Weights of a small self-supervised image encoder.
Model: 32-pixel images, layers 8, width 128.
Data: trained on stained colorectal tissue patches (NCT-CRC-HE-100K), 22605 training examples, 66.8 epochs.
Rows from block 5 of a small self-supervised image encoder, named by matrix and row number. Rows with one number within an expert belong to one neuron, the router's apart. Each number is 200 + 40 x the weight over its row's rms, rounded and kept within 0 to 999. All counts start at 0.
Before each expert's rows are labels from the 100 images, of 14976, where the router gives the expert most weight on average: "responds to" is what is common among them; "patch colour" is the nearest of a few named colours to the mean colour under the peak. Only what is clearly more common there than usual is listed. The data: stained colorectal tissue patches (NCT-CRC-HE-100K). In brackets: how many of the 100, against the usual share in percent.
# router: slot weights (model.blocks.5.mlp.router.weight, 64x128), inputs 64-127
# up: expert up (model.blocks.5.mlp.up, 64x32x128), inputs 64-127
# down: expert down (model.blocks.5.mlp.down, 64x128x32, transposed), outputs 64-127

# expert 8
responds to: tissue: smooth muscle (81 vs 13.4)
patch colour: pink (92 vs 37.4)
router.8,225,203,200,248,221,185,173,208,213,227,171,206,213,194,251,222,189,143,236,188,217,171,271,196,227,165,236,224,241,250,213,156,228,193,157,192,241,91,181,158,201,265,108,230,223,208,244,198,212,139,155,106,135,193,181,214,218,214,152,216,210,239,141,159
up.0,312,149,152,271,200,181,208,200,192,166,181,200,224,200,281,200,223,135,165,138,200,172,171,200,200,166,200,200,200,194,259,156,140,200,267,200,250,193,202,143,211,115,78,247,192,200,148,248,265,113,247,193,200,200,200,263,200,146,168,250,213,200,165,153
down.0,226,200,225,200,119,170,200,183,105,200,200,210,200,221,160,226,200,149,151,165,206,226,200,200,270,261,216,237,158,216,200,200,201,200,240,200,229,94,203,200,216,266,167,227,200,150,262,256,294,224,175,111,205,206,200,99,202,182,200,250,212,136,172,222
up.1,225,200,108,266,189,253,200,181,200,186,200,181,200,200,207,126,226,200,160,211,229,193,323,205,132,200,200,200,241,200,204,200,200,190,277,254,200,200,200,200,153,169,200,200,273,200,206,200,200,200,200,238,129,255,157,200,185,120,221,200,284,193,200,200
down.1,258,216,200,262,200,200,165,200,170,208,181,200,150,200,156,235,226,185,208,200,154,200,200,144,172,221,177,240,244,75,303,180,215,222,161,118,230,200,200,150,123,200,200,200,200,237,200,168,200,211,187,188,189,200,253,180,209,227,195,238,257,200,194,196
up.2,264,152,160,177,200,228,249,209,200,126,172,141,172,313,238,227,200,200,203,212,251,254,200,224,172,197,212,237,200,218,146,112,200,193,200,200,200,172,200,260,228,200,224,169,200,241,236,200,243,166,280,200,228,141,200,218,228,217,216,200,200,200,256,197
down.2,180,245,200,166,192,200,167,200,247,124,200,200,219,200,102,200,147,248,200,302,200,200,169,200,206,213,200,156,187,237,231,238,200,196,286,168,273,178,200,117,273,182,206,218,104,200,180,170,101,189,172,126,200,145,144,200,216,234,247,200,231,251,212,260
up.3,162,172,168,178,264,113,200,200,218,219,219,200,152,200,120,73,200,280,200,200,200,200,251,201,229,200,208,269,200,193,200,267,237,207,158,193,183,192,195,200,200,198,200,200,106,241,154,200,200,148,200,205,163,170,184,148,102,217,250,191,157,244,200,294
down.3,200,200,178,197,217,117,232,173,200,212,162,130,200,200,200,200,147,270,202,200,175,255,209,252,200,200,228,200,232,200,244,189,174,157,200,200,193,221,117,167,200,189,283,162,238,200,200,186,198,202,178,153,207,200,161,119,200,108,161,200,249,134,175,121
up.4,200,245,257,187,179,200,249,264,200,207,229,264,266,243,282,200,218,225,249,176,156,200,200,200,200,222,198,200,175,257,200,200,175,200,203,178,204,161,200,229,210,224,160,119,217,200,228,253,233,163,241,147,155,184,145,200,197,286,84,158,200,110,200,200
down.4,229,92,217,161,148,200,258,202,232,201,206,171,200,200,216,292,200,225,171,124,175,166,176,200,158,180,200,200,218,214,214,243,156,221,167,200,201,128,167,270,288,125,182,134,200,238,162,200,147,200,200,290,163,243,200,257,133,157,145,222,234,208,200,148
up.5,202,200,229,259,124,220,275,248,89,200,82,143,166,240,200,274,228,200,200,271,275,250,200,239,272,111,238,200,175,215,276,179,192,200,243,156,200,195,165,200,126,200,168,188,142,200,200,239,200,200,200,203,265,200,200,200,162,156,200,289,184,200,207,200
down.5,259,159,204,255,286,199,154,220,212,210,279,247,200,187,272,200,200,253,216,200,190,207,193,200,221,200,170,124,165,200,200,168,244,151,200,200,224,219,200,200,146,209,241,197,200,161,303,181,166,200,200,235,207,191,192,227,200,153,181,251,264,200,200,160
up.6,273,282,240,200,181,238,231,200,200,154,123,200,181,200,200,163,254,107,200,168,208,204,200,200,157,269,200,200,128,200,200,174,149,196,280,158,200,235,216,211,147,200,200,237,220,171,194,244,182,154,186,185,237,216,270,200,175,311,256,307,170,200,200,200
down.6,226,136,185,277,155,167,269,134,200,169,200,243,247,188,200,211,178,200,175,200,215,153,187,258,233,200,264,177,200,161,200,159,243,106,200,236,247,113,234,250,200,199,200,259,200,208,196,264,225,184,198,200,200,153,113,200,273,169,229,200,138,189,208,235
up.7,258,200,200,210,200,158,157,241,174,170,212,217,134,158,200,156,200,165,200,211,200,196,240,238,255,289,157,223,184,256,142,218,183,278,236,320,177,127,200,197,126,251,177,220,200,200,180,137,255,200,158,200,200,175,200,200,266,269,185,307,200,130,240,133
down.7,200,223,127,133,200,200,230,203,200,158,200,200,267,200,239,135,200,200,207,236,200,200,122,183,245,110,210,195,164,246,264,118,200,200,120,225,200,158,114,206,255,200,173,200,200,199,200,129,200,160,253,239,167,302,200,136,228,200,200,155,241,271,271,193
up.8,200,176,200,200,232,191,266,139,249,165,286,217,200,200,251,214,179,240,228,226,165,212,200,200,287,246,164,283,136,200,168,229,200,200,206,200,165,165,270,200,218,200,200,160,156,144,234,192,169,200,200,155,200,209,266,227,176,200,173,200,280,191,208,259
down.8,233,216,200,200,200,200,247,200,200,225,136,99,200,143,200,295,200,224,168,235,200,134,200,251,178,164,119,156,160,200,180,182,193,224,214,191,199,162,242,200,256,200,276,121,130,200,172,224,261,203,159,200,183,200,176,213,248,200,257,152,200,199,200,173
up.9,200,204,222,187,194,177,200,302,200,200,200,262,254,115,209,160,200,200,200,221,262,147,279,158,198,200,200,292,200,140,268,70,241,246,200,308,241,172,201,185,200,200,214,200,146,184,160,110,177,235,183,200,213,155,200,188,200,158,200,246,200,200,202,200
down.9,250,200,239,201,200,210,145,185,200,200,127,198,160,200,211,157,163,252,207,267,243,258,200,176,182,190,204,200,294,145,139,200,133,182,210,218,200,182,153,239,200,153,267,117,186,227,237,178,200,161,242,247,232,200,200,184,266,215,233,200,200,194,197,200
up.10,200,95,283,200,200,214,200,210,107,173,257,200,177,198,196,200,200,242,133,200,198,227,131,187,99,209,244,202,297,141,191,200,200,200,200,200,211,200,173,215,200,240,108,200,200,227,200,193,222,200,219,200,200,192,200,200,215,209,150,217,200,200,200,220
down.10,224,191,217,181,243,200,146,201,207,180,200,200,200,197,200,272,205,269,284,236,225,246,275,163,170,207,254,222,154,200,204,274,210,207,151,246,200,176,201,144,94,183,158,200,200,239,160,200,200,238,200,200,236,200,200,200,161,138,261,200,200,200,275,216
up.11,101,222,184,217,182,271,200,125,262,299,200,229,200,214,183,256,200,196,157,189,200,187,200,231,200,265,209,164,229,197,200,152,155,214,216,212,165,200,174,270,200,203,233,159,166,176,200,200,193,177,258,200,229,250,201,197,176,229,173,339,286,230,231,302
down.11,200,196,216,200,225,193,200,200,167,81,253,200,174,200,228,128,138,147,159,200,225,203,200,200,171,235,146,185,116,163,166,200,262,154,204,106,237,200,200,134,249,163,200,200,200,127,150,226,200,200,282,205,178,200,200,241,156,200,220,208,200,192,182,94

# expert 61
responds to: tissue: debris (80 vs 11.2)
patch colour: pink (92 vs 37.4)
router.61,303,162,172,167,198,138,292,197,126,150,154,149,289,251,228,196,158,237,243,143,252,179,178,220,170,191,164,210,193,223,177,227,170,189,210,156,202,259,163,152,216,168,252,208,195,199,199,218,261,208,275,228,203,180,175,152,145,151,188,171,222,137,249,187
up.0,169,153,181,263,200,185,210,213,181,200,286,175,200,248,124,275,200,200,200,231,286,135,197,282,189,169,213,156,200,142,200,200,262,244,200,200,248,186,200,200,238,200,187,161,200,254,219,234,250,296,249,200,211,200,175,247,240,219,196,135,145,200,151,252
down.0,178,226,189,200,224,174,200,232,138,200,200,194,121,200,225,249,202,200,200,231,200,272,253,214,213,200,200,241,212,176,249,191,200,188,200,133,222,217,177,264,265,200,142,231,200,110,215,110,160,200,181,200,166,143,134,200,263,107,158,148,200,190,200,200
up.1,200,200,187,222,200,209,215,231,254,200,200,213,198,131,200,159,126,200,166,283,142,241,269,200,200,172,200,129,228,200,200,200,163,200,224,200,222,200,161,180,156,308,234,250,200,200,165,73,200,200,155,181,287,200,158,295,278,200,200,200,157,157,200,212
down.1,200,151,213,200,241,200,200,265,254,159,200,200,250,200,200,228,213,200,230,142,251,187,130,200,199,223,158,219,139,161,181,155,200,223,156,250,124,200,211,134,215,154,214,299,268,200,264,176,184,238,280,227,254,114,200,99,128,208,220,179,151,200,272,200
up.2,200,200,200,266,182,190,194,193,200,200,200,200,246,248,200,200,200,131,138,179,204,200,207,209,180,111,197,148,116,232,200,200,165,175,200,200,269,200,226,200,231,200,174,200,136,336,271,159,277,200,200,121,206,222,259,225,200,271,162,200,152,180,171,234
down.2,247,239,200,166,186,200,200,185,180,200,149,273,200,151,168,252,200,200,200,164,200,260,200,204,140,233,200,200,247,150,164,200,156,178,200,165,193,232,185,162,253,279,136,200,259,204,126,173,178,189,188,128,120,133,200,200,229,240,200,200,117,216,189,247
up.3,187,198,163,161,173,200,176,200,213,187,205,200,173,169,291,198,200,203,161,251,159,200,200,191,254,236,162,192,253,140,155,200,162,200,195,200,200,163,168,113,158,199,200,200,259,86,142,133,161,202,227,200,285,200,164,219,200,177,160,200,200,200,151,195
down.3,200,196,222,197,259,143,253,161,217,154,242,165,200,206,206,129,69,217,228,197,235,160,165,200,200,180,240,215,170,200,165,176,204,200,237,176,284,200,200,273,200,178,200,186,200,200,200,278,305,183,200,233,200,200,271,203,200,200,200,146,172,258,214,292
up.4,200,200,185,200,197,200,148,249,200,192,189,184,200,200,283,240,257,200,165,200,195,200,200,189,223,232,243,233,290,187,227,226,246,200,198,170,175,181,144,175,166,179,114,266,232,147,223,177,167,138,200,173,253,176,163,239,173,173,173,195,220,272,235,171
down.4,200,200,180,200,173,163,273,200,200,184,249,163,163,207,129,200,103,200,239,200,155,124,200,220,142,185,230,200,146,152,171,171,173,200,200,227,242,221,216,168,188,200,222,180,130,194,200,293,200,259,200,274,179,200,200,227,200,217,217,222,170,187,118,238
up.5,187,162,200,200,200,200,220,200,184,187,200,233,283,235,172,200,179,254,200,239,254,149,200,275,238,207,200,188,200,204,200,102,209,200,211,200,262,236,200,173,246,237,224,200,186,249,200,222,203,285,253,205,96,209,200,148,184,273,209,200,128,141,164,196
down.5,184,200,200,225,167,179,130,200,200,202,218,179,203,180,281,295,268,153,119,200,200,252,200,125,200,209,224,231,301,280,200,236,200,247,274,229,200,200,178,204,159,200,200,256,300,200,200,129,156,180,169,200,224,200,200,290,242,141,200,218,200,200,239,140
up.6,200,191,200,216,147,218,221,282,200,234,200,215,200,176,138,200,200,172,211,255,168,200,188,152,234,222,152,200,187,200,241,267,146,200,200,240,200,222,266,200,114,181,256,185,243,160,200,152,240,202,200,201,285,200,123,230,281,200,200,228,233,207,135,200
down.6,234,200,131,211,235,202,200,200,238,105,200,159,226,261,276,205,200,286,191,200,291,200,127,200,303,233,130,245,165,181,214,154,247,200,200,200,203,246,200,254,203,172,200,232,166,220,313,249,170,164,275,187,124,200,143,143,200,150,129,141,189,200,259,200
up.7,233,156,217,200,195,200,204,200,144,200,182,174,200,175,123,121,201,233,273,200,142,235,184,247,200,252,163,200,112,173,182,232,200,237,148,206,142,302,285,275,200,183,252,137,175,200,125,200,206,254,200,233,157,200,200,200,245,200,151,215,216,162,217,186
down.7,184,200,196,200,200,237,200,198,228,269,99,145,168,221,188,225,200,200,208,242,307,200,200,249,255,137,137,294,204,225,211,217,246,233,184,200,157,200,200,210,250,166,138,224,200,174,298,94,200,200,235,200,200,129,200,170,200,156,248,200,279,223,200,200
up.8,242,205,195,211,163,158,227,200,200,133,166,209,213,222,137,141,237,194,308,230,200,200,190,200,116,219,200,232,265,193,200,260,200,211,269,200,148,232,186,200,200,200,193,200,210,146,94,200,200,217,200,232,174,188,200,200,169,175,200,200,200,200,200,177
down.8,215,187,130,203,163,223,205,187,53,200,258,144,136,237,155,202,132,200,164,194,200,200,171,175,159,194,125,168,193,230,200,229,308,200,182,133,164,200,187,291,163,140,198,163,128,200,260,258,173,145,212,266,175,249,234,200,244,172,207,163,200,173,200,269
up.9,300,200,278,274,200,200,176,104,213,200,189,200,200,230,183,200,238,203,216,200,180,220,200,203,232,200,200,160,180,256,200,204,264,159,147,181,230,200,200,200,295,180,200,186,200,257,314,200,200,200,165,158,200,294,170,161,200,200,236,206,240,200,200,184
down.9,94,215,200,236,200,230,200,200,200,262,136,246,200,148,207,200,200,260,200,244,162,194,158,240,178,208,220,239,200,210,161,105,132,196,212,177,114,158,187,168,269,260,200,234,239,147,200,200,165,218,261,123,200,278,166,244,189,200,177,200,240,200,257,200
up.10,210,145,142,222,162,176,150,256,200,149,145,173,255,245,231,228,200,158,200,172,230,125,200,123,250,200,171,190,305,265,273,221,200,200,200,246,236,200,200,200,188,184,162,206,193,255,200,224,224,158,224,203,227,133,200,275,193,212,163,200,200,218,200,200
down.10,200,185,137,218,173,200,252,212,78,128,239,184,129,225,200,189,200,208,162,214,200,220,200,200,210,258,203,168,200,233,147,202,266,200,200,121,219,200,200,235,165,200,200,138,170,154,220,277,199,200,216,200,111,298,146,230,212,214,136,169,193,125,151,200
up.11,200,209,240,177,195,221,200,183,116,251,323,183,197,120,200,200,261,149,213,200,257,219,200,243,215,200,200,175,199,200,132,190,202,151,150,236,181,224,208,212,223,200,172,119,147,191,292,187,200,200,213,149,200,257,185,200,200,257,200,208,241,200,200,200
down.11,200,208,235,148,164,248,157,251,171,200,200,222,200,164,258,251,200,263,261,200,200,148,154,200,200,200,174,148,235,249,200,156,179,229,200,279,174,140,223,200,248,200,200,222,180,154,149,193,229,131,213,200,200,148,200,140,221,251,205,200,211,200,200,200

# expert 40
responds to: tissue: cancer-associated stroma (37 vs 10.7); tissue: debris (28 vs 11.2)
patch colour: pink (74 vs 37.4)
router.40,188,196,220,250,213,239,169,158,207,221,148,195,198,223,244,259,194,86,219,165,129,172,269,199,159,169,247,157,232,210,228,252,218,136,129,213,228,131,207,223,261,212,112,255,164,196,233,236,229,135,167,127,221,268,206,213,191,174,261,169,194,249,204,246
up.0,162,258,269,192,200,182,162,200,200,230,240,269,94,137,180,200,200,200,225,258,113,200,207,218,200,247,252,169,236,154,200,153,200,245,157,272,145,135,200,244,178,287,174,200,251,181,240,166,148,179,200,207,150,232,192,232,200,220,200,200,111,216,158,222
down.0,256,160,200,200,201,209,220,184,143,266,119,170,200,203,263,164,103,200,257,163,301,231,229,133,200,141,200,202,161,200,212,200,215,174,186,200,273,143,200,109,251,150,297,200,256,196,200,200,205,200,180,201,200,200,200,200,137,135,165,103,200,116,200,231
up.1,147,237,219,204,200,167,265,200,200,231,178,235,150,103,200,218,235,215,181,186,153,212,241,200,132,200,184,146,217,128,200,200,150,130,200,242,200,200,211,234,200,240,207,208,200,200,200,248,151,176,200,166,229,213,188,115,262,139,255,249,147,200,171,200
down.1,200,170,180,124,193,141,317,146,197,202,193,118,200,222,200,129,168,200,231,200,200,200,309,219,266,157,200,240,200,205,207,200,220,154,200,200,158,213,198,223,200,223,200,200,163,129,220,232,228,260,112,220,200,160,200,200,171,200,107,200,262,200,200,152
up.2,200,175,208,141,241,139,207,247,187,200,180,214,200,251,267,231,209,242,206,200,200,200,200,223,177,200,188,192,200,142,252,103,180,171,275,200,174,178,200,140,250,136,200,200,155,150,253,254,176,200,270,284,200,193,178,137,157,200,251,192,250,211,264,170
down.2,184,213,179,157,200,166,200,161,207,191,183,250,157,200,229,173,206,163,200,160,200,200,264,163,177,139,288,245,277,149,200,200,255,259,205,148,200,228,200,154,220,200,200,200,200,107,106,186,162,301,119,200,200,200,196,207,200,200,200,215,212,200,132,200
up.3,257,200,200,200,279,228,161,157,261,255,189,144,200,249,206,278,200,189,167,230,131,200,225,255,200,156,200,200,135,200,272,200,200,123,199,242,246,194,258,197,212,230,200,233,281,190,200,200,123,234,207,200,200,200,106,226,123,227,264,117,240,201,240,164
down.3,202,165,143,215,146,210,200,211,140,200,173,200,195,200,200,200,200,188,221,232,314,240,132,200,208,200,200,200,135,200,162,273,200,200,200,146,278,310,246,213,273,200,272,200,229,82,200,200,200,202,150,200,206,293,199,183,187,240,167,200,200,219,150,148
up.4,211,150,232,177,203,200,200,230,200,146,207,139,239,277,245,164,254,200,200,181,258,126,231,208,131,204,134,250,239,249,252,234,156,200,246,115,200,200,200,204,212,200,200,231,229,251,194,203,185,200,200,200,257,200,174,170,105,184,152,200,300,119,288,129
down.4,200,200,265,174,200,242,137,200,204,263,262,254,141,245,224,279,262,147,200,246,200,200,200,267,186,200,200,128,229,173,185,200,200,194,162,81,200,117,200,200,215,200,187,200,233,239,200,185,142,151,200,182,198,200,161,200,200,200,243,200,162,224,200,137
up.5,233,315,200,191,110,168,200,211,200,281,200,259,200,200,270,171,134,213,192,225,140,165,236,200,164,200,200,200,200,200,161,200,200,265,269,239,141,252,200,184,161,204,178,183,255,174,170,221,176,200,250,93,131,162,194,200,200,246,200,250,227,233,208,298
down.5,225,99,112,213,200,245,200,200,200,158,181,200,250,240,200,200,202,233,170,200,259,265,200,203,200,222,200,167,200,221,289,183,151,197,200,155,231,279,179,200,200,182,203,232,216,130,200,191,243,268,283,308,151,151,254,214,156,161,200,200,152,200,274,200
up.6,225,237,187,200,141,200,181,147,183,217,237,261,230,133,104,200,243,301,269,200,126,142,200,263,226,200,198,273,168,153,200,210,212,264,217,124,198,200,243,130,240,267,214,201,244,214,193,200,222,201,196,200,145,200,200,209,176,84,200,171,200,200,200,144
down.6,200,292,200,254,200,200,169,200,223,185,214,163,146,171,209,258,200,196,200,303,220,201,210,200,202,200,110,254,150,206,200,134,193,270,208,200,200,258,149,241,196,200,200,134,200,179,171,240,141,237,312,293,146,209,273,150,200,200,180,235,185,132,246,276
up.7,200,248,161,292,200,202,246,337,146,226,156,200,193,200,150,214,226,228,164,165,171,200,185,214,203,103,200,200,200,211,200,138,277,148,200,206,200,268,233,119,200,200,117,200,184,174,200,200,200,200,202,200,217,258,262,200,200,255,163,229,200,122,200,279
down.7,223,200,146,183,200,250,262,268,236,205,200,200,200,144,202,227,183,216,200,139,134,200,163,109,164,138,200,257,200,200,200,188,200,244,137,200,242,213,172,232,116,200,200,197,107,200,193,138,271,172,275,200,200,200,200,246,193,149,200,161,200,180,282,179
up.8,200,163,248,259,200,232,200,200,164,200,110,183,200,200,200,223,262,200,200,205,200,166,238,126,242,104,200,200,181,204,261,198,164,208,233,196,243,270,239,121,200,200,238,200,246,221,200,191,136,200,282,74,200,265,222,105,167,134,188,179,219,242,236,200
down.8,200,190,200,200,238,164,200,200,240,253,194,172,200,175,200,202,200,167,248,189,80,259,138,315,200,203,200,227,192,228,200,217,182,200,186,129,162,253,191,295,184,200,200,183,200,184,162,200,213,182,200,145,200,200,200,200,200,213,153,222,275,132,222,200
up.9,165,200,180,184,202,143,241,272,199,175,229,258,237,146,196,200,198,189,203,185,193,200,222,200,181,200,198,234,200,157,284,204,200,200,188,178,156,167,145,200,200,270,281,238,147,154,269,227,200,176,200,221,242,200,113,200,224,127,208,248,200,165,172,137
down.9,200,233,200,249,193,103,200,200,171,173,183,245,200,200,231,139,200,200,257,232,216,241,242,82,220,200,289,161,241,170,271,187,220,200,208,264,224,200,127,200,175,200,171,246,200,200,212,144,252,200,200,220,200,190,245,200,240,163,200,200,244,212,200,200
up.10,266,200,200,200,228,212,200,178,200,139,180,194,242,200,257,175,243,200,88,200,127,150,202,125,194,200,216,220,200,171,183,278,200,200,200,200,200,190,189,174,200,228,212,200,226,294,236,222,267,276,193,151,200,186,226,172,200,134,202,200,200,200,201,209
down.10,134,179,104,172,200,243,158,200,297,200,219,259,178,156,200,200,198,175,139,255,184,102,147,263,192,216,200,309,245,193,188,197,200,160,200,214,200,188,217,164,200,151,200,132,200,200,192,227,124,169,276,168,200,227,166,200,200,200,200,222,200,115,222,200
up.11,161,135,190,200,200,181,200,312,200,205,206,193,191,238,262,200,209,159,228,169,200,157,203,170,116,200,214,252,226,200,200,227,256,269,158,179,298,200,136,200,253,319,201,200,200,201,174,219,153,200,220,249,123,151,200,192,200,236,315,183,141,206,299,158
down.11,265,225,262,192,88,200,158,246,267,189,238,200,227,150,234,200,200,228,165,263,200,264,266,200,212,164,237,172,226,200,214,163,228,219,236,200,200,237,200,200,208,200,118,193,200,220,102,221,157,176,200,260,200,93,117,243,151,209,238,242,235,200,227,200

# expert 20
responds to: tissue: mucus (29 vs 9)
patch colour: white (64 vs 27.1)
router.20,161,189,230,221,178,196,117,213,186,270,215,240,228,153,177,219,172,144,188,197,180,166,233,170,218,214,287,163,206,142,168,203,263,175,173,233,221,138,183,178,190,263,149,273,224,231,229,173,201,176,160,159,224,212,203,288,238,211,137,176,156,221,99,269
up.0,193,247,156,234,212,200,200,131,65,181,263,131,200,179,200,200,239,174,142,297,194,164,138,243,236,133,170,136,267,196,138,265,138,200,148,218,144,152,200,200,167,200,183,146,200,253,140,200,200,200,186,134,207,177,167,200,200,200,255,200,200,200,152,200
down.0,236,200,125,200,200,169,301,200,142,174,200,200,257,130,217,264,142,200,188,200,158,195,200,175,200,200,174,211,240,238,223,239,200,200,250,247,159,233,247,221,273,110,247,172,241,115,200,200,82,200,213,200,200,212,269,200,157,286,264,200,206,200,244,138
up.1,139,251,151,154,146,200,200,274,204,200,200,321,211,189,200,212,193,256,223,200,221,171,216,151,191,232,186,293,227,200,221,200,264,200,200,191,152,200,200,146,175,164,216,200,200,200,251,245,207,235,225,247,74,175,117,200,221,200,200,178,140,107,164,148
down.1,250,105,200,137,240,229,200,192,200,200,177,256,200,200,131,163,158,135,218,200,200,153,237,154,200,146,242,239,286,194,200,167,102,149,200,235,200,143,200,151,199,223,200,240,241,238,191,235,138,226,200,200,200,217,243,200,224,198,141,182,221,200,153,200
up.2,254,200,228,261,199,187,170,173,228,171,206,200,200,200,200,186,290,200,218,200,200,126,200,245,227,225,198,154,174,200,114,172,181,168,265,166,199,200,160,190,188,169,200,254,243,155,200,200,200,172,168,111,200,200,167,200,138,241,73,258,200,200,200,200
down.2,155,215,204,200,189,227,229,143,183,285,199,159,168,191,200,245,230,172,177,132,200,224,200,200,200,200,261,177,200,147,256,183,200,216,119,231,169,200,238,309,220,182,200,200,158,132,200,264,156,200,162,235,258,166,159,200,213,227,200,164,269,247,117,307
up.3,200,112,200,289,195,194,131,200,173,228,162,123,276,207,200,247,200,163,225,221,200,199,157,144,200,200,172,200,185,236,230,191,200,208,251,208,200,156,259,231,200,137,163,192,200,200,296,194,174,200,152,127,200,194,200,216,220,278,212,200,231,196,221,200
down.3,159,181,200,200,182,237,200,200,279,124,177,200,200,200,256,277,200,247,200,170,227,172,221,195,269,236,182,216,200,151,218,225,193,227,173,230,177,200,195,200,243,200,252,267,171,145,261,245,261,248,236,200,205,180,200,130,200,152,200,207,222,146,200,200
up.4,200,242,215,234,219,200,264,200,204,198,258,192,195,226,187,223,200,127,182,195,200,132,200,200,216,200,150,200,131,296,203,200,176,157,89,200,200,191,218,246,319,191,223,173,200,179,175,183,197,130,221,283,179,200,200,188,74,200,200,200,200,200,166,220
down.4,236,241,209,201,257,263,200,228,266,179,200,187,200,224,287,164,205,127,200,281,200,228,227,169,212,137,200,200,128,244,264,177,140,200,266,92,200,200,238,200,174,164,200,114,274,177,222,197,265,178,238,288,202,200,198,200,233,264,215,181,294,145,252,200
up.5,200,201,157,119,168,212,157,200,216,182,204,182,141,214,200,200,213,215,200,231,217,200,200,259,200,211,265,219,266,199,241,200,199,195,200,139,143,118,159,200,203,200,209,225,277,200,209,229,139,200,200,256,200,235,150,184,177,160,157,186,121,206,158,215
down.5,258,232,256,154,193,119,119,192,200,265,213,267,200,143,216,142,208,241,200,145,200,200,232,254,195,254,200,123,209,237,168,176,166,200,139,200,188,192,192,123,200,156,144,200,172,244,155,200,203,200,148,200,191,200,200,189,200,307,167,200,185,193,187,132
up.6,200,165,268,200,266,124,205,176,145,217,200,200,200,119,293,153,215,200,200,194,192,261,224,254,200,142,200,216,200,140,227,154,208,200,155,281,262,175,152,200,141,145,200,195,235,281,200,152,250,176,200,99,118,200,196,200,200,264,190,157,164,200,144,202
down.6,205,168,176,200,200,143,163,200,200,217,143,200,136,200,200,200,147,170,176,174,191,200,162,118,247,206,198,274,200,200,226,200,200,200,122,200,195,220,171,212,280,311,278,134,217,163,120,299,249,200,134,200,209,150,200,175,187,149,156,132,198,158,200,275
up.7,154,232,166,200,187,148,257,158,200,200,172,230,305,262,200,191,251,157,215,271,228,200,177,200,140,239,146,271,210,200,200,317,207,214,126,256,276,200,200,188,139,199,238,200,218,200,200,232,123,200,272,146,253,201,141,200,174,200,142,232,183,200,149,175
down.7,307,168,120,200,200,200,214,200,237,256,140,200,161,200,203,230,278,162,177,246,116,136,148,200,110,135,200,135,200,200,239,131,200,221,201,121,173,176,200,185,231,200,205,200,225,117,200,200,200,142,200,254,137,158,200,136,200,177,245,118,176,200,200,167
up.8,161,281,135,169,263,241,297,145,154,200,236,210,200,180,249,211,200,181,200,143,213,165,200,200,200,171,203,236,157,200,212,200,174,200,279,200,199,165,313,91,192,232,225,200,203,137,200,200,136,193,169,200,200,200,230,200,210,304,200,163,207,200,227,224
down.8,290,161,200,189,158,200,200,200,301,211,219,149,207,206,130,200,200,151,153,236,200,200,245,200,130,205,200,166,202,167,160,200,107,215,200,200,241,200,302,256,182,200,164,167,179,122,134,200,315,214,241,200,200,200,238,187,244,200,200,185,174,200,259,155
up.9,200,196,168,188,195,232,169,253,200,162,189,200,200,219,200,200,200,135,200,206,200,142,195,222,122,200,240,199,245,180,200,183,302,116,187,200,200,192,138,148,200,189,153,296,186,182,129,290,183,212,200,191,80,146,191,216,200,229,200,227,150,224,151,233
down.9,200,247,286,200,200,200,129,240,243,242,200,239,188,200,135,200,222,294,195,200,200,220,200,182,243,212,200,200,252,99,237,165,195,200,57,228,144,167,185,200,181,193,200,301,222,249,222,216,158,125,151,162,245,171,200,200,200,200,201,236,200,200,200,200
up.10,144,247,262,200,170,200,206,200,247,185,159,270,131,200,200,170,159,200,174,222,263,205,200,188,137,285,138,244,223,192,150,240,152,209,171,200,187,173,193,200,211,207,200,211,200,126,200,232,149,164,200,239,217,200,200,150,266,121,200,269,138,247,200,200
down.10,210,200,228,144,200,200,156,203,148,206,287,236,193,189,212,180,206,200,200,137,137,200,203,283,200,200,271,92,222,225,200,224,230,265,200,200,214,183,200,216,166,200,203,272,196,200,200,173,163,234,200,144,200,260,116,258,217,208,200,175,259,176,204,200
up.11,196,180,209,193,201,165,200,200,196,236,205,276,192,153,119,200,181,213,200,309,172,174,200,227,200,200,200,209,191,120,200,238,237,217,223,200,200,200,278,171,200,245,227,243,238,124,135,220,315,198,200,261,200,166,186,260,200,200,334,183,172,236,198,189
down.11,200,242,164,200,190,270,204,261,234,200,232,188,237,200,253,142,229,154,120,200,270,200,200,200,200,200,200,179,200,223,273,212,218,186,142,123,129,224,164,163,139,183,200,176,200,148,237,200,231,187,225,169,169,200,120,204,197,143,222,160,200,190,216,89